From a checkpoint of a small class-conditioned image diffusion model: arch unet, 6.7 epochs.
Rows from block 6 of a small class-conditioned image diffusion model, named by matrix and row number. Rows with one number belong to one channel. Each number is 500 + 50 x the weight over its row's rms, rounded and kept within 0 to 999. All counts start at 0. Numbers have three digits each.
After each channel's rows are labels from the 100 images, of 14976 (inputs lightly noised), where the channel reaches its highest value: "strongest on" is what is common among them. Only what is clearly more common there than usual is listed. The data: photos of plants, animals and fungi (iNaturalist).
# convs0: first 3x3 conv (model.decb.0.0.convs.0.weight, 192x384x3x3, standardized in use, each kernel summed), inputs 0-95
# convs1: second 3x3 conv (model.decb.0.0.convs.1.weight, 192x192x3x3, standardized in use, transposed, each kernel summed), outputs 0-95

convs0.121:460444512485529504502511500492501521506531490465486511520515503514500516533471521530509483490503528539466523500501523516528530501509464512477473531525523474527464463563507473535503564506534493512506497485502491514499478476488457506484512486498517513463505513489502509494493487515491564500
convs1.121:508532458551453437564532436477505488441434475546509570531511461540555593423439561443481581464529539438533413442456415407467438464547491536419467631584462454484523464499395470487470511462504510485487476599439434556474429372541557543553516557465492508537465499445415463551513542447564506505
strongest on: class Aves

convs0.64:455579484435510516510455478464476504570573437520527489455510491425457410497456484497489457435630516594465432494448525498524551526470452503477441521511450495507492585474550514420480491497495491500442554421480457509557473526540515494460453505504464549470497444449489462501540493530488538468
convs1.64:493476476579485535528531517522466559528415481454395545510443425586560612544542529402533588491494485610484620521463516505491553606529546482561557458487479489508544583565466517526520485531513511540547481503560466474488490473443498483576482517470529498474514530505456519494414524424477499493
strongest on: phylum Chordata; class Aves

convs0.57:493526474466484526588542502463566481562492471495502492477535465469506474545545475514467487503551562604540525487499518487472480520544521542430473503525504441492469548410485504492481536515510570513498436491513529503529534519518505483438484457477510522511469501446480495475470511492496515449
convs1.57:553512557567539491534545536471588523522445523525590515569511442486462509452549475394540433565516468517604451464480546533459543559538569546543520511559493591431588517464459481546498496544581555493430500486518514472528512589460547442396546434548495536478502459527435505478507423421545476514
strongest on: phylum Chordata; class Aves; order Charadriiformes

convs0.104:500518511532554548522544524548506528432544523529516517494521563434496492513537531522556484461438454472483546540508500519514531500552544496521505498509498517520515523478469503450527509485463479507484537463454518497529511462479443487522452492467493506503508489539482486477469494527493458520
convs1.104:452463623509490517499487560525594506488514510468563404457589570514504488400463408493432544551508509408568553488540464449489439544548503479548485569569491633514448473461515591505548531483516523535423516482447554533496455535500528534486535521473531529569495397481537613475454486634555456500
strongest on: phylum Arthropoda; class Insecta; order Coleoptera

convs0.110:460447462479478453437458523510470505439478473479394487524472474440501488508541500488507535458556453440516444506486514490501456502496492527500506485519499464507508475477529463574531521507507454500488466542493494475491532509455482537534531515555544471509478490559488539476465534486523518521
convs1.110:490554618476493447478428570526419492499543493579488522492370576451560431468516560563523463534524519528430472504583500514486517477486485461478437441483520539557414497505501530535545430537399500500483487385503488496433463526573521532480421523451451542383530479464471504454461569530557500495
strongest on: class Aves

convs0.185:536518468501490467563429460494502451531495452483507475536502511509520519532460514470536468518400516467502522535504519514510489482544537545497493562507502552461492494438547508561529550474466522501503587534503503518560508496551465488484517475506461499458490488518494494504461463524505533481
convs1.185:602445457574545480467504545414468505584526494525553520487472473483357468539506520503514494497548524492475496529512454466505552409512418445383411512555552531504497461489411481463492503540523503557536490513443511546470503453450445589466512459520517586590554498429438566466490553418549470456
strongest on: class Aves; order Accipitriformes

convs0.55:410483530441463455485449515459489455459492486511471504509462515518516419496526466459457500542498491477491466509506450471504487478480543452471485454492528474503490526509467465574515568493482480545507476527483397477504444536504547516511535471508541492559506488559518437526520518433541533484
convs1.55:537509618586560587478507502486496478492503450470585539507517598562391459569567529538533491527534465518548508501468493496456498508545500489451496461493509481524480491550464547485535524466496434550510583585458489550568546528566495457376491672540467577538432536470481415543532445438444516544
strongest on: order Charadriiformes

convs0.4:487533397502469503467525481495492455482497495448416521528524445507414492500429508516499505442435514578474512522465483465542493526463461541435473546557506552502523574512517517380471530517542511519499579478460514516542536492497485528518561541495490493529559530501529497510542546516498560515
convs1.4:433388523433560519482519555453500502462425490459435500504527430496431494468475511414470525491534509518371469395564451557516527473423463509526501469415434484548517531493572460513510549544538641569559532596472462465469498495493461502636476567624493574521468432524521527375460455581537433472
strongest on: kingdom Plantae; phylum Tracheophyta; class Magnoliopsida

convs0.83:444494471478469570551498498502499419606568463528540525472530469475518485539491506486528513501583505578555490526500486498588522495495474556460476557519467503548522495448474546496518505458541482484493550475518508536518476487498548515473481463510469524559530576464519404494504501470551512546
convs1.83:541429480506444551488581403494530469543487459499585553586639576478514420392504479544468511442414568513489487436529489469568494519520516619554562484618584426434413508501359454456487448448489612562410459541436474524606537591513454477522496508523519431510508468436644517563486459522471458490
strongest on: order Passeriformes

convs0.118:510371475456533509480463483462440507506476467438480480494486477453566475558486512464439548516487453541508514523606538510452501525490553457468527473485518480537469470351493500488479497469510526474524509539491507496464516491519484515486547511526532446497465492619495548464494502487475526514
convs1.118:497517529557526493527398517472486470461505418434533457524571514519559416496508478539468519515442632482485487490617468487547581506519535515502540400500503478442481545511519543512467446600452498536449353495510468435452442565537508597482520496528533516405513470520523507451546568562455434506
strongest on: class Aves

convs0.59:500477520533502475495523493428506471462491504477471507502525496458450465489483486474487488473460455517454500531504474436523488457449514504468421513480530492486501435530425565563541518460524500513498482519497545486481507555496495554476564475460470508483522518472470516509492491533483591520
convs1.59:503483632505547470550401459406495526488536453388590530535504565566475510530444555542500551535589440526530453455580523515497506515556474407609474598570534464548501492500433502496568540438513505506518529541444516499519453582467497505507550490505487593527485574558585421493507521581521422588
strongest on: phylum Chordata; class Aves

convs0.108:509456533538478505490502537548528538603498528465466507487526488531590537462503453488491449468537491545477464457488479495481511472503436448463548511526545538538521558439681510421518507543594492530584569472552523530534519483505464427462488509495473457489484517517476458475507515459484500502
convs1.108:552519448680518556529494440477488570493595512495522565474539404578431541543455534423582571546553555472473348510500457547484481427493412503464503426518511514579551541527494513551439454470398512467517542520507500491481402497483525516476393465519528518559483497488565523429473453390464558398
strongest on: class Aves

convs0.33:522421503529475534376474528590508489531532555421501586553577442629481554426502480502498511531514544540494553524535480420499440520478500527476450525514509495483506513465585536427498517507503476549518493476503497488498488486498506506507540492500503374559518500473497473513467527479523427539
convs1.33:534529551450457462454513461466485491512568517413506470554601530564466535589413405494511474547486467494546601395469600460457538444481477541453520477537501517407413495459434439471429490432479470486479468463502444476476495534485470474504559521484422463448538473587459431426472469548561520490
strongest on: phylum Arthropoda; class Insecta; order Lepidoptera

convs0.112:495441493515468488405496494514427562515446445455447511491441485495576520440530450457474515466539496468505487491469496421514471498534502493499536523496528531537518509437506547553531437554548492580570504533501492541516497465496503486488531521489549428496506542533498454469506508442513517457
convs1.112:562552510496559388515472448471535477550443432434465548488445520568527484536499576495512492548552488454546575477547462497507486455525449476457505508543529428550545513440584525495470427524429448505536496409476488480509432413528489516451529527530515522559473491422449518403495636364449381469
strongest on: class Aves

convs0.132:475456429441480507576520499428477422521464492546505467471465447497585439592469463513502497546489514552534484420581552550495432518563526515455528496494507495517458414474435459414559418527491567443473509417502543487522538566529481503521538515483524435483483503489477505461527467516490433526
convs1.132:415584435471497541588500483489478437483520521616524475536525451522579470500500499509473531503514559509575508574501532628512584486550514533555570574536572534446508462534510542419447588527484496549549433556486518494509453468429529445506521528414573552497539486507576547599462475502547508491
strongest on: class Aves

convs0.145:502425433445501512491476539504510457475499542468478514512470462500482482438502523505486487508468544431473522511484511484503485517533492542458444476496454520502522471430481508422470541567498540507520468401553485551478519534490468518493517490451543501522480438397524490507463451495508471512
convs1.145:543468517434460566486483502509556462507480550460467530504452561526467565491548545457443481497412567543509484553512477609508581511589453572480501458493553451489500431462454469479536621459494428467517475481622483434397536501401543454489527391472487411463417504530511475598514428513544428532
strongest on: phylum Arthropoda; class Insecta; order Lepidoptera

convs0.31:426437538505526492529514486497498517436530510479485529472521540395470517554512509592494474415411467594424438486494521497527458477517475468448463513475557467518425568728431500478465424531585497419498483399501446527513602505495485571519475582445436498484488481640482436479518418513490419475
convs1.31:570536504545413574562445481471472485539507475475474509515500405448419452473493438427573520482487523466609497445412519427399495515558579452566474518516444537464577452559610534559521469399526524454524521502466576535530491472460550539561435439466482553556438421505464544544555543443498491545
strongest on: class Aves; order Accipitriformes

convs0.128:467445390438550456418411500490506496418479491468448478501437554531476482464563538534462485554507448485533481453503592529531462587517508560464479466513442486464478482417483463470473542421458483449488415473468499523460553536614527536530550510560516515484555429592531610521506584594525472520
convs1.128:517597573511537431530484458452451480535470525508404522485500545380529419489461432495564515545543537540459515492535413525467496500528429449507509503516502491503512533538524517508567581515470542520468573458559399463468577615561554571471516530491506509438516561520572519426534531548623551613
strongest on: class Aves; phylum Chordata

convs0.133:517515502554481509538516482542529522524487480483546472430486507412503466455537511487495527520489473451514516473445486510570509481506535472474493519511522569527444533472481553440483454512544468542497482449485522553495543487498449490481538538476521486572552533466461528504488437473503579534
convs1.133:464463509525457545547531514442448493480467475518517458518493485587414574514505493481459518525541548626544422583434536567584509561499424490519619505546544504430464483496486509466466505415515548442469563392460604505513470468542527474473454462435605520514551458497540497493492568447439526585
strongest on: class Aves

convs0.129:397423462467525516484512488492441465451534494411470538528468574512458492520545541536517485474487570509491477554564450466494488485448474520495395543500556546472495550511476509514515589509551469501514517468519466538484490514495455501455479432519431552519443438559494481455508526424487564558
convs1.129:550540578599459405543494453527448435426473423509584542439474537586468533497533444480512579528514434496529517492510487492536465411507506436480544503576520427535429542531469527424588524431504459489506421525462520516456549449528537411529550535553440499643431524542397417439535520475468476547
strongest on: phylum Chordata; class Aves; order Charadriiformes

convs0.23:483514532497524528518507524524520516475496535522508502529518480508498520501504519493500498497465485470489463502505486503508516485520510512501441479479457469504527475394442492469510471496475485468481470453507515506497490495469526467495478492498496500483479489486519509517488454541513513520
convs1.23:484505486440545531450534592540559506532580489568565458514535501472492379542467439512442519466466507586480637543496537535486482443527490507501493454531488579560514567563467553466511487552499446479441512440547502524428555433512481521592581509479496519438495448504510582462473551443591593417
strongest on: phylum Chordata; order Anseriformes; family: Anatidae

convs0.184:502577475506491516478515452525524484418478490503504491515527524562500513488544488515502470528461507448477535576496472492513526508529484573511439508508512501508510505523431544536489461516473524550517497479476482517479518538430536520467475508526464479493468523479460431520456538482508484509
convs1.184:525493593390500454500417472529557502507503492381606484512442518424510455461494521645563446485472460457499538539502375535505496487486614492497454490494497541440520455553471528449431536525561408486455533453500617448436468537511511532372499448534471444518472545443519472499495545497534476543
strongest on: class Aves; order Charadriiformes

convs0.27:509451538518466487507468493579525466655545470474532510594555462506472515453448471534483479492536485470516445500504469509526439531507459515519528455459518495500516521720605495425491526551564435517516528445522472499511478435529465481513466464463440493491470505486455367467450434491461460416
convs1.27:538505441471422492499518536540494489584553569524472488538441467459459495509576498559483528508461494466522442629483502464525568529446618463474515446399458569417509426526583512525447438506478535539581481541455530461504489459485536513632546542455507532444536533455444531644458569455594493574
strongest on: class Aves

convs0.32:490490489531443510459517512502486437518483499467475492479517495527473521449478436497485511477558507476444489573446506450481533487455447513499455583601592587519539563734549554513538559599580534631536535540594471500551491492422451522465531483473482537471493510444497444485565514447514578551
convs1.32:405479518440486515532509551486452508464475498431480457468572433547441519471609530587523410489438546499521574443519499524560602449503496407447509426440504501543481537498544470493532517434369504481457497574578463478505562458444536393519490488440449425448534549489569505523558455514493559499
strongest on: phylum Arthropoda; class Insecta

convs0.69:457530462478509529530504495517504459508503511505489518504487551520460489538510449509535509487482530549515481506526509500550529573526523583511474491505502458509539457461466538484483434514502565479456478463533522517473505575503475473492523462524503451579537497472510453518490489516524495468
convs1.69:546564512463529466440568508437475517500512544561426593486376535524537572470439452477487533478423519553519393507482481480478451582547528480449518421496543504469528503495489500577542451525502420563526526512633553546513475496505462507562522561517562502488562451480653518516514546442492619498
strongest on: class Aves; order Accipitriformes

convs0.187:505577505505498473532498455513482455584502504493517492547501492471468464528532495471538508456515528523565418490456416489510479492500508533537462456484456532492461483509462476502469530477448464509454484488474455455447500461525509491460481487496500558559477473541490527467498469489461504485
convs1.187:523475407544533438547534486557522561536593441527553570535486503559383479458460557552556461473471553629403545540475539591541445400467519532465443520599498491506537469523529518557516455448503538510518539621503525519496493496507472575597530487488479569468533503477525545391541469479469433521
strongest on: class Aves

convs0.52:482511500431450501491474479486477491469463469504484487428478469446500466506534475477472506500501492470505502519485516463514551517476460497503457502517536498517504519445480495596522499493510544518501485537522489492509502523476496508485510496519552523506498558459520480522510500497515570503
convs1.52:546544560413419413429535493576507491453464545582556505479592571517515519512530540441484529527558532553551453543515490460411501579524444565558557499547548518487575507448528559493497413513536498527460498496571538499432479487523556542511451601457474560502475519516445454559520502511510535548
strongest on: phylum Chordata; class Aves

convs0.28:503509522499500459473447516549527496572516512490499461521517498488530498501524476519538561578410483382490561495473554463505462514524557496550538496472522437493485432636560442481472349514463464474477409434475424457486493472443424480461505471418502453488509511395536477533466417477511440480
convs1.28:462584572443502389570530563549506500561430631589522574517476500419461543500550575446528450465488533486504550488464599524489454459496523487505408506485533494509525488497487492567560521539555488572490498499564518580552538524522487610549452453506399509555513535494561501551539468500416436629
strongest on: kingdom Plantae; phylum Tracheophyta; class Magnoliopsida

convs0.67:473548469483570509548491490485502508598576508505503515552519573522465469496544522470496521503554523505526536553552512553535512535515555559519459541497436497480511487476479473429446438553476477550466514427515475504497505525530493527547522522492523457521541528444534473518510487487539413515
convs1.67:526472438444468536576549484501486522584467455638523477579464533527547498415471477510596520460460462589457522497491552527491510554564456561550559535482553539661482548531509523449556452457464544536492554500479540467547480490522549430560565494462546514487406566547496514482493456458543504430
strongest on: phylum Chordata; class Aves

convs0.63:551502603456572511542518508526530509517565537555549542491547552470506550486523497498445475477534527623445458456504528501463460477520527468475525474508432491521489524350515518472484490528501506492488475471527504501528514489477519537469529492518456502503503482388466489483531500487457462521
convs1.63:450457418466459479514516448498519552514459432500548586517554485528486524410383488494460488492560449461441459530436482524528496536509472572561552496562537511429513473442492527400443533488523512411475508599432524552528416477506522432627501511439583582534474535550475483509362437532537642483
strongest on: phylum Chordata; class Aves