A small class-conditioned image diffusion model, trained from scratch.
Model: 7.15M parameters, arch unet, widths [96, 192, 288].
Training: 8200 steps, batches of 64.
Rows from block 6 of a small class-conditioned image diffusion model, named by matrix and row number. Each number is 500 + 40 x the weight over its row's rms, rounded and kept within 0 to 999. All counts start at 0. Numbers have three digits each. After the name is the row's rms in percent of the matrix's.
After each channel's rows are labels from the 100 images, of 14976 (inputs lightly noised), where the channel reaches its highest value: "patch colour" is the nearest of a few named colours to the mean colour under the peak. Only what is clearly more common there than usual is listed. The data: photos of plants, animals and fungi (iNaturalist). In brackets: how many of the 100.
# convs0: first 3x3 conv (model.decb.0.0.convs.0.weight, 192x384x3x3, standardized in use, each kernel summed), inputs 192-287

convs0.30 108:576523518486493560465385548508421520461537426494448596506573514491513534473511582535522435588532572545530526504571508429430399529518508585424434406478527530474491457574545480543535336523460473532462492551520555516585506513460441451507479423574526479511476484469410476486466536439452534490
patch colour: grey (79)

convs0.149 097:470581431489381477478537513287500498488346482453554476568454450481413538537539428586516489480565470616485603510523571450461485477476591501487476383524535503514527503522424447479463442529517512490460502508506454528491498585485461385560503422485483513527512562465543535463465580434425442513
patch colour: brown (62)

convs0.101 093:428535499476509551429528470394417478525440509544547438439515440507433480549639445549540525564515480559509485521550512514481461460529502483482515489433534520482470521493504550490485491485491509484446521496450580488499465469554500424513475379530454514526472488494544398477408476471475516519
patch colour: black (31)

convs0.1 097:515443538525526438537511554496624476467448453567530525530462466466544474452510601547505539534452446553465528539524524497494516476511537536597580379508511513479530515434573457454432478555387546482431395409482442397528495418550532557512492486518467521551540529497554561486507443386527543496
patch colour: brown (55); black (38)

convs0.136 098:531516523432530571598540468490486561488588457517545609466526473592495530466602506520498419504479400514415602428465477512357506520483408554489521451554486471501432445518496655535491489494496536554448582518504523502513381521462477447488494514584499457494511456456481521493559418441461488454
patch colour: grey (76)

convs0.120 101:477519573493484405430523457531459557421543402498475514505477445643375563510559541488546506473450422544496510455487436561408513523538467490523427416516482430499581503505538543563533480502496514533440528485496462502445499480388453430550540484507532458571508353528451472565552500459518556449
patch colour: black (57)

convs0.50 107:448485474475497487453524488442521543487476458466548435468459499528482504445539533551547520521591535544532366461532520640529482511480477475507467530467483453442522475471518334520444422558492475475500616547513436472516435471461539437496547425436567506469515530464379477514472493436507557494
patch colour: white (33)

convs0.78 117:523491451544474535446521495543524484485463422512543424581391464487385536501485434524528503488562485553401479527479530476443531413596562464623498370532551556521493562501482503490526522496454553539482479543522463526520530478441470466428483500382517518489518452529485524488426429474449495506
patch colour: black (76)

convs0.82 098:512462461529568371487544490482539515570609524488541493473486485489494473600626451493521438480497489505497524478484442658572515526495456461542624491450492529576442477533566608487572589496571509522526479497522513509460436508505530473480413584528480481473484474450499582496484478591507511480
patch colour: white (53)

convs0.144 092:515524429472493544409555453506506591477560442577553414495476502567443504471514484504474439475528454538477452479489479548574457517493407451410499388547506444548406395572516542534557446520456525440600590479516543414465498502504466502504514502483489486433462519521403486475503520475526425482
patch colour: black (93)

convs0.41 106:532514623419669630609451519469687483386522479391469497475583508544567495586523420504506464507461504492572523435483489506488544576517597505519449410542515474567442448515517536521559474509483475534527450521473511455503413462468473488518412607501477436483481503469529425545460500546550426526
patch colour: brown (52)

convs0.45 088:482542466490412360487550446470466405545412483501542625434503497462504422527469462514473519582565588472475487442488537490497475522488561452473544546464449493450464516509464593503471519501473481502472544453536541475584504475508535481596548467451447476443564568492338496487566591516493472455
patch colour: pink (41)

convs0.54 094:441467447455427522508551459408385429436574412498498499476501602512604482477547580573509565514499502487563495503450434540476506591493524495565500381514503463543472447517548676460532479495468515538447470541490464521542421506528516417441466567415485463457484437425519530474476481398475463506
patch colour: black (50)

convs0.96 101:461582550508543606496447538488429537523543527508483604497596524502557497483549461548482523545536525531448592528514550457489526480524520475496512489501495496484498533521430361524445415504542509472522419502469397432486521521474559305468467441478356386455505601491545543552342445514388497509
patch colour: grey (85)

convs0.73 114:510497468514478445475501441404472486524499509502510469511499499415476456585626463488504460554500426485444528492590465571529449512547489556567544570509464486481465563579450476486582531514522552500572425484555522557450485521516486572488480459522558532502442513518463580504463473618537464510
patch colour: white (53)

convs0.7 090:501524458543427467509508509492418541505487486394578481476525519580413466484518491609426552477545425505434444460554514367501408451525338365485412383513518450440531527555494511570501511524487559570573521534570487495593475475411462458532550327514532480483516484512517517492498600407525490528
patch colour: grey (75)

convs0.62 085:520493602560429513573478515455472613484564644549500546548535573430485425463567444479559520482563414508466402421479486580525496444549540421513507510424487555455444537468451451462455525542569505491495428494490396533474469548513491435529465545483437478500526561605633417470426462459564529501
patch colour: grey (86)

convs0.134 145:448497475642561434507458486714514391484570502593414511511577552479508537494511468464435320449509428431419505552458467541471448523585385433518521486438474519463475500475520469441500459481432506464433535540501497472488385427443525485441443499531437455421499425493339340506415456485477469477
patch colour: pink (40)

convs0.84 101:546543492517348456449463511455403370551318438428457465614496479522473486482414483567594492542478472566524459449509492381455482543533415500436508579505503498459468465518523601535520516565456524475560519503565535512518516537526508458484514482540493584495495431443517500524552606499560499520
patch colour: brown (78)

convs0.53 125:540462378563457439514533530413491503423505537448538431492471500634466595560528524420506457481504443527450604520548483453542417493491490365541437446470552478463509507491486574520428532477536519447504469535538363494445555528521505545560591520475493528556524452570533585482574553481492431528
patch colour: pink (33)

convs0.150 117:523479413488473480481463495489588512514506483518452496558493481461543525405551451526483435487544464549454479488516545528498535521589457494497454602582469571523517524483446283538387536485576511547500543453471367509480599583470499563525504378487523496530516444524525562507428466498518581514
patch colour: grey (80)

convs0.71 160:504446474423644506507466515301597387445279500479451495466472466436498475495420519580535525441439433548629501451566491713483546449377578535489521467495505460484518486576446503502545512515548492493510445495536484539471470455533514430513467406642526461460518493425561550429445524569379477486
patch colour: green (42)

convs0.88 097:468546436539425527523485492436495466571422497347454431518459525538478508485560495569499583454614588552406539487515550536545515564496515434459565530502522495491527512489474339451537372535503553415504504543536493472648442529477534511511565442534489517492488554512548505443433535506442481523
patch colour: grey (73)

convs0.58 082:475568527568509396425567499479458529572626513514498562509398564495513536479472464445507462508537548512445473441555436543499444474480575574392520632518483497549484443480554468509565530470531538520480468541487360560430422538415489436494500518526558585493488445456456445468560491514450514502
patch colour: black (48)

convs0.186 093:489517440465420453485554433458409406593422539578576483530521469459508480540497405481590574505463664463513481509606484503486521485537569503461552598459541603534486528453528512433496510484504534471460481480472393502519551529484546399520466517511507555483458565449518525505473500536514512487
patch colour: white (34)

convs0.113 077:514463512490452470504529458632499441475602488573455644496480471576421520491497506527466482520558527475587509460547454456544462481442492614532475468428528486467556501483446507445517418451536451501504528399483480508576480442539483558468571490494577473533473486483525491450586505488521492433
patch colour: grey (81)

convs0.189 120:506522584443478589532489472462477457445414538523532565488503507531513478543507390421540366441444482506476506351470417524480544504397548507520473584464588523478520438527454634472527555467479490432499490468517458509485551554560507500484437543433455608532502449494535435513567543606523461569
patch colour: brown (58)

convs0.154 105:523484513561440425512534461537490530556397538432513520511482463496387433495472580444475634534515482466432408370509464496532465514482388466511547371482537536476492448543520519468624524501454495487500447453510511552505470454502489562508505443470571591442529511493501428460511553452562480488
patch colour: grey (82)

convs0.146 113:454562348568490365479582507463488596511463400464515481509474467581478499449542380540490518540555527518480535425536514500494497518533434463537481638499460520398415524530513530466569480520563472414490568513554381387467441487529528515539428613492374554417574590504440508457528495549493467528
patch colour: grey (72)

convs0.161 074:460561533504458349467555457474424425540518473445507582490516500507517466478431490526505444427522488489464490523488441514535585563447448441516440443488466482523533511492486530470495535496510490562529571450426521532464426647505522463510497559383435448576560489411514439479479470541440485492
patch colour: white (85)

convs0.148 103:464430468480455391455538582428474523458480442503559456497519517432468489491482549533471489545473456459422552539547563441480488461601431544448420539484554512496483473473509520519502564503521479502535488541537519523413487451543497546481426458579501540530524436516570551564409488445512552572
patch colour: white (82)

convs0.60 089:527461516571453468556494524428448489516504464474466458531496534482453472459537450457519552484488479540437476498405483440520471553478530496537548558526472487485473497482549507545458548522482592481522398494562590560498451459535431460492462508440490516562514510492548480501394483475573455487
patch colour: white (96)

convs0.140 118:453505487494601438560493527541695501545526621544448514467601495613529523496529492471549508504493447495529470462521460559528600565516523505546570439477504543501425481494548471508460538474544489496582400464510549524464521562549576615563441551588443539548497527482556536551416520526537512539
patch colour: white (65)

convs0.98 096:461455434430432501505475546454365449535497446327520582489584483497589511573562463579485511548566472530488481528429496461478426498459550568441466508495475509489451500517458426495447453529514528501458388491513475473608526552550490458461476523536474465501499528425609595500336471484472520527
patch colour: black (32)

convs0.153 092:536536529325396567513469533444408422452459516451529567491501530454482530607545451529493532473527496520431541486406545516565472420458569554506447382474495466617490477566494630543571462506510525549447499504511548443452559489423531425421464496345518490509504438544501435474463471525517497468
patch colour: brown (51)

convs0.43 092:504439534477439453553476499482526495494451453426537497517419504499486523514542506524513602456583484516490531676498556435545508555537442599455426532545499464437440437599462507487553524529446550542500484539444571495459500499506440437475473498471503478518441513481529481518525509458498520501
patch colour: white (41)

convs0.89 103:504490525480548561517531484438475404539520573610528521485512519498508495580551408511534445488541394490369527546480454528538579531488471512415492575521572526498503498496474498449573489518470465492457425513485468464375402587473515529509482532583508538450485441512485494506440476523450594577
patch colour: black (83)

convs0.11 100:526487533448435473446512570432419496509564429415512468516537490517515447467571405518520518441563444491516497563463492462566412561493458451549405694500501555440488539501436409487448484615481528461515471511554430448477562541493492496577465400465467535428468497520438571486393487532567526515
patch colour: grey (84)

convs0.92 134:515490511505513542447474505434423493452466569435518487498532567485501524449452466456437437442450435522448402423531522514597545462510499455496456526592580523477493459501494518429555506414558452558539428476405472523482526503467534544485488583505539474560541488497556445526464460600536581570
patch colour: black (95)

convs0.125 098:380434549464501486432466418508397533506414498551503531413534450508513429468580455558549518383504540493553444551512493463525545538446481529440591514523513507476468527486510489518583522468484494519412466472477461499485467569578600597572488518531516589571514532575605492502555514512384553552
patch colour: white (63); pink (33)

convs0.190 118:518515443282501489495448515203581438455417479566483410518324407495477476561447504525537579492479434588568516582420469581509511535510557543554550482535534515418516521485453480525519543570521477483494394487496495530500576527498510433499481553569540549534507499523602586486578480496489479529
patch colour: yellow (36)

convs0.18 092:463584491493541554422496520461522545472420515468475547541501435542491542603522598566518438487525603513564538493543493537419591512516507551372518510531537510520505496543452466460536573504582487525559513465568469497509372445461528485480458420513468424432467437403615449528406501394433526515
patch colour: black (43)

convs0.56 116:494570456468433470558544572408533510535418480486555456509569490471541514382453477528502590448584482527452471461437505578539591406471461454428435425533500469490458512535471440562483450567479548429521545511530564490460504513502536445549506470471469491485591556513494547526538532562470547532
patch colour: brown (61)

convs0.14 123:464475480377622515524528514426587591495569485392431502558523450613498554473689563629479546523512504523513593479561556609498549514588541640520464471492527515541468475559471565490541565538506501526501440450502477514485531518493430558395448424558449529492454446416437481573359510425490524478
patch colour: cyan (38)

convs0.47 073:553527509625405453535511454569440536535518493463594479533517571522468509380488500477430570425445496494498491412529489465538457501517552436456513598560463449530607533535487448523485424578458536465522557559489416520611480477476507547523438467496464555480548605472481582453505524487499473474
patch colour: brown (54); black (31)

convs0.29 105:513425489423427543582521507586462506486436491426494477508488536539511498507451516528494519453504523476495545508455494280456472560416559557495496433450489524544576559499493477472490449534471530500508581526502485489627542443505476583525529472485530481522492483505505516412478450459503509449
patch colour: black (28)

convs0.79 129:538543460549469558406488539500575592514575495500493450478541517545508541451587509538518477462543491541481425510535490580515474547498462326484506584556474466512448512480543414533595399515533491495601532525519536455430445444475516465473525429397469544450451462485395488469387526504532455482
patch colour: cyan (35)

convs0.111 093:502507460487457524511434490538552450490453553585515500549533462439576489471484538554466499449481542480415395412428546510607542496432569432466524338520498557501481460512515472614480526500467477490495503503520544473575636526483548571564435569404576488463540497529430473490546441490463398483
patch colour: white (63); pink (32)

convs0.40 103:563492469673356470393506500602400527516532507464494445535461482452559512487452497540515369511446572488454482523425449487452518513585440554517477562547461530514473508517529537491551503504451516498528565518492558572511439512524568493516413522524504487503421437404505458498404493440581455540
patch colour: pink (27); white (26)

convs0.25 139:510531491528496472447414478503484468451395519486488548504478508481472516498490424519500410448476463505404404478496455387544464498458486431474530486441503483492452514512520463461485513509481512497532489490546497462431433486515495486529493439511500517505486464416482494495561541489517470500
patch colour: brown (66)

convs0.65 104:439448437407448405433610497303395425512513504469485528446474501451488513492558543558543442474507477511533485543413565727438488425535466530577414486486474527405549491488478443507507517533462499467523566514525456524555528606550510533516521467470538522506512511555489600532503523543518469536
patch colour: grey (87)

convs0.107 110:423450564561510429409464488419410437465605465614424553448450503263457410486539476476496437447501465415470549507464523554563544542480467407506558515484507503458524520543533493516543580510551490580524461523499498513402386459465490523526418519586504518450507545536383520483565473514464467533
patch colour: yellow (32); orange (29)

convs0.38 078:582504583576457553391480552659541540527478444481453476577479482495536516440512396409444571429462574351331495380431396543496566582518549501488553500534471506440585526522513479519521429427409505490477568532452525442593511510452477547481554545473453517480505434506562520505518495494471513489
patch colour: grey (78)

convs0.39 102:546537405564376435533508521452467501534449522492529512566498518581515547478475474477510538545498531524495540589533563438546528491513397505485459504485531545428439488581516502482450550466508515524450488470491483438524487533505566538471463415545503540480577508456627513575492501471508606541
patch colour: brown (57)

convs0.158 092:460551503369515550535504500393426537497527518382527523443568497566534459533526531535489557413554492442556523525451498520501485485428549598456411429460578473543443553542391542458587472507458538500550557533528638498461441480480517553498567546430450389469502550452556469496582489548543433479
patch colour: black (93)

convs0.124 102:570538550507526542597565502647479523515473550378525456563610602619564562505382511545546544508474552526575547485530555438438562557478595422518542602440495478427542501518546435515506402471531513474512501507470450450541510422461486554528474448475428568440483513415510541506421468517442435472
patch colour: black (67)

convs0.131 086:569477538520371526555522568612437498501374413444554527551521586495554508520434486495533556522411614555574556427472498496492517477468501474472474465558528513528546479492501523589566458490518548463514516462507457454701510502483456564503517482518459533484491465465582576522559499516465588499
patch colour: brown (59); black (35)

convs0.68 108:532457397450447485514606480397471487511533464421514505529584551479541498383486449612469432472454492477466431463514530583504447495588401386555459534492522442533548495513554558513556539494487551517445468461503510496494499535522491516500463639477467520467513397485513521516426541538561575536
patch colour: brown (56)

convs0.87 104:520485450402493619483585419523614569535491413513570520521503487476398498446525516457461453550514537489397478501438526587458496465510504419522425368613484469512508493513496511565589478525456504528525647509509522493477530517451453511455521565457585604463515397513419445481545560500538453495
patch colour: black (79)

convs0.8 092:459437525498393439484519537535438438423513465384487536555502539571418539443439496506504508494520456466479554439490463300544489571556466574542473508443505489431504488439556465502410457474509528481506466545515538497532522522529500426473440480494505503553528509475516496513539519532617492523
patch colour: white (79)

convs0.165 091:555474496562593459576545516436581550515535537513549385500516461485352496580571413398513540541477535472442571437553470562490513548475588388564554389461488504562418510496531468449521569427425558538544511504512493523453502495510487478540551540533474595594482524508528554466501539584490451495
patch colour: white (30)

convs0.152 109:509440485423502511460440514389518590529614478520463554498461477432462486398596448443505554500540527515445426490488511483550548473565505476409509560534479476518471396480476399484481484580389517461555393501528507493532605536579466439502495423505533471546435586593606627517462505496508512493
patch colour: grey (72)

convs0.85 094:547530440494451514494494458538453457566399481412503480498534558591374494528489439505471551502477573496519543386566535429443428462501549444465502556544437547539503565493427385550523453503532528532537595502535389507618527596446474445569529401455548511438504559499497492441523577528495474493
patch colour: brown (66)

convs0.172 089:504501558468555439525626536589566597466603384514533503504507531517569486454516490484543527482567465502476456580451413581475462517513485463558465442595401407543483514495568456588477426484554466463485530485517531485519498481490526508507506496397464485461487430513370435464447554405423575508
patch colour: white (28)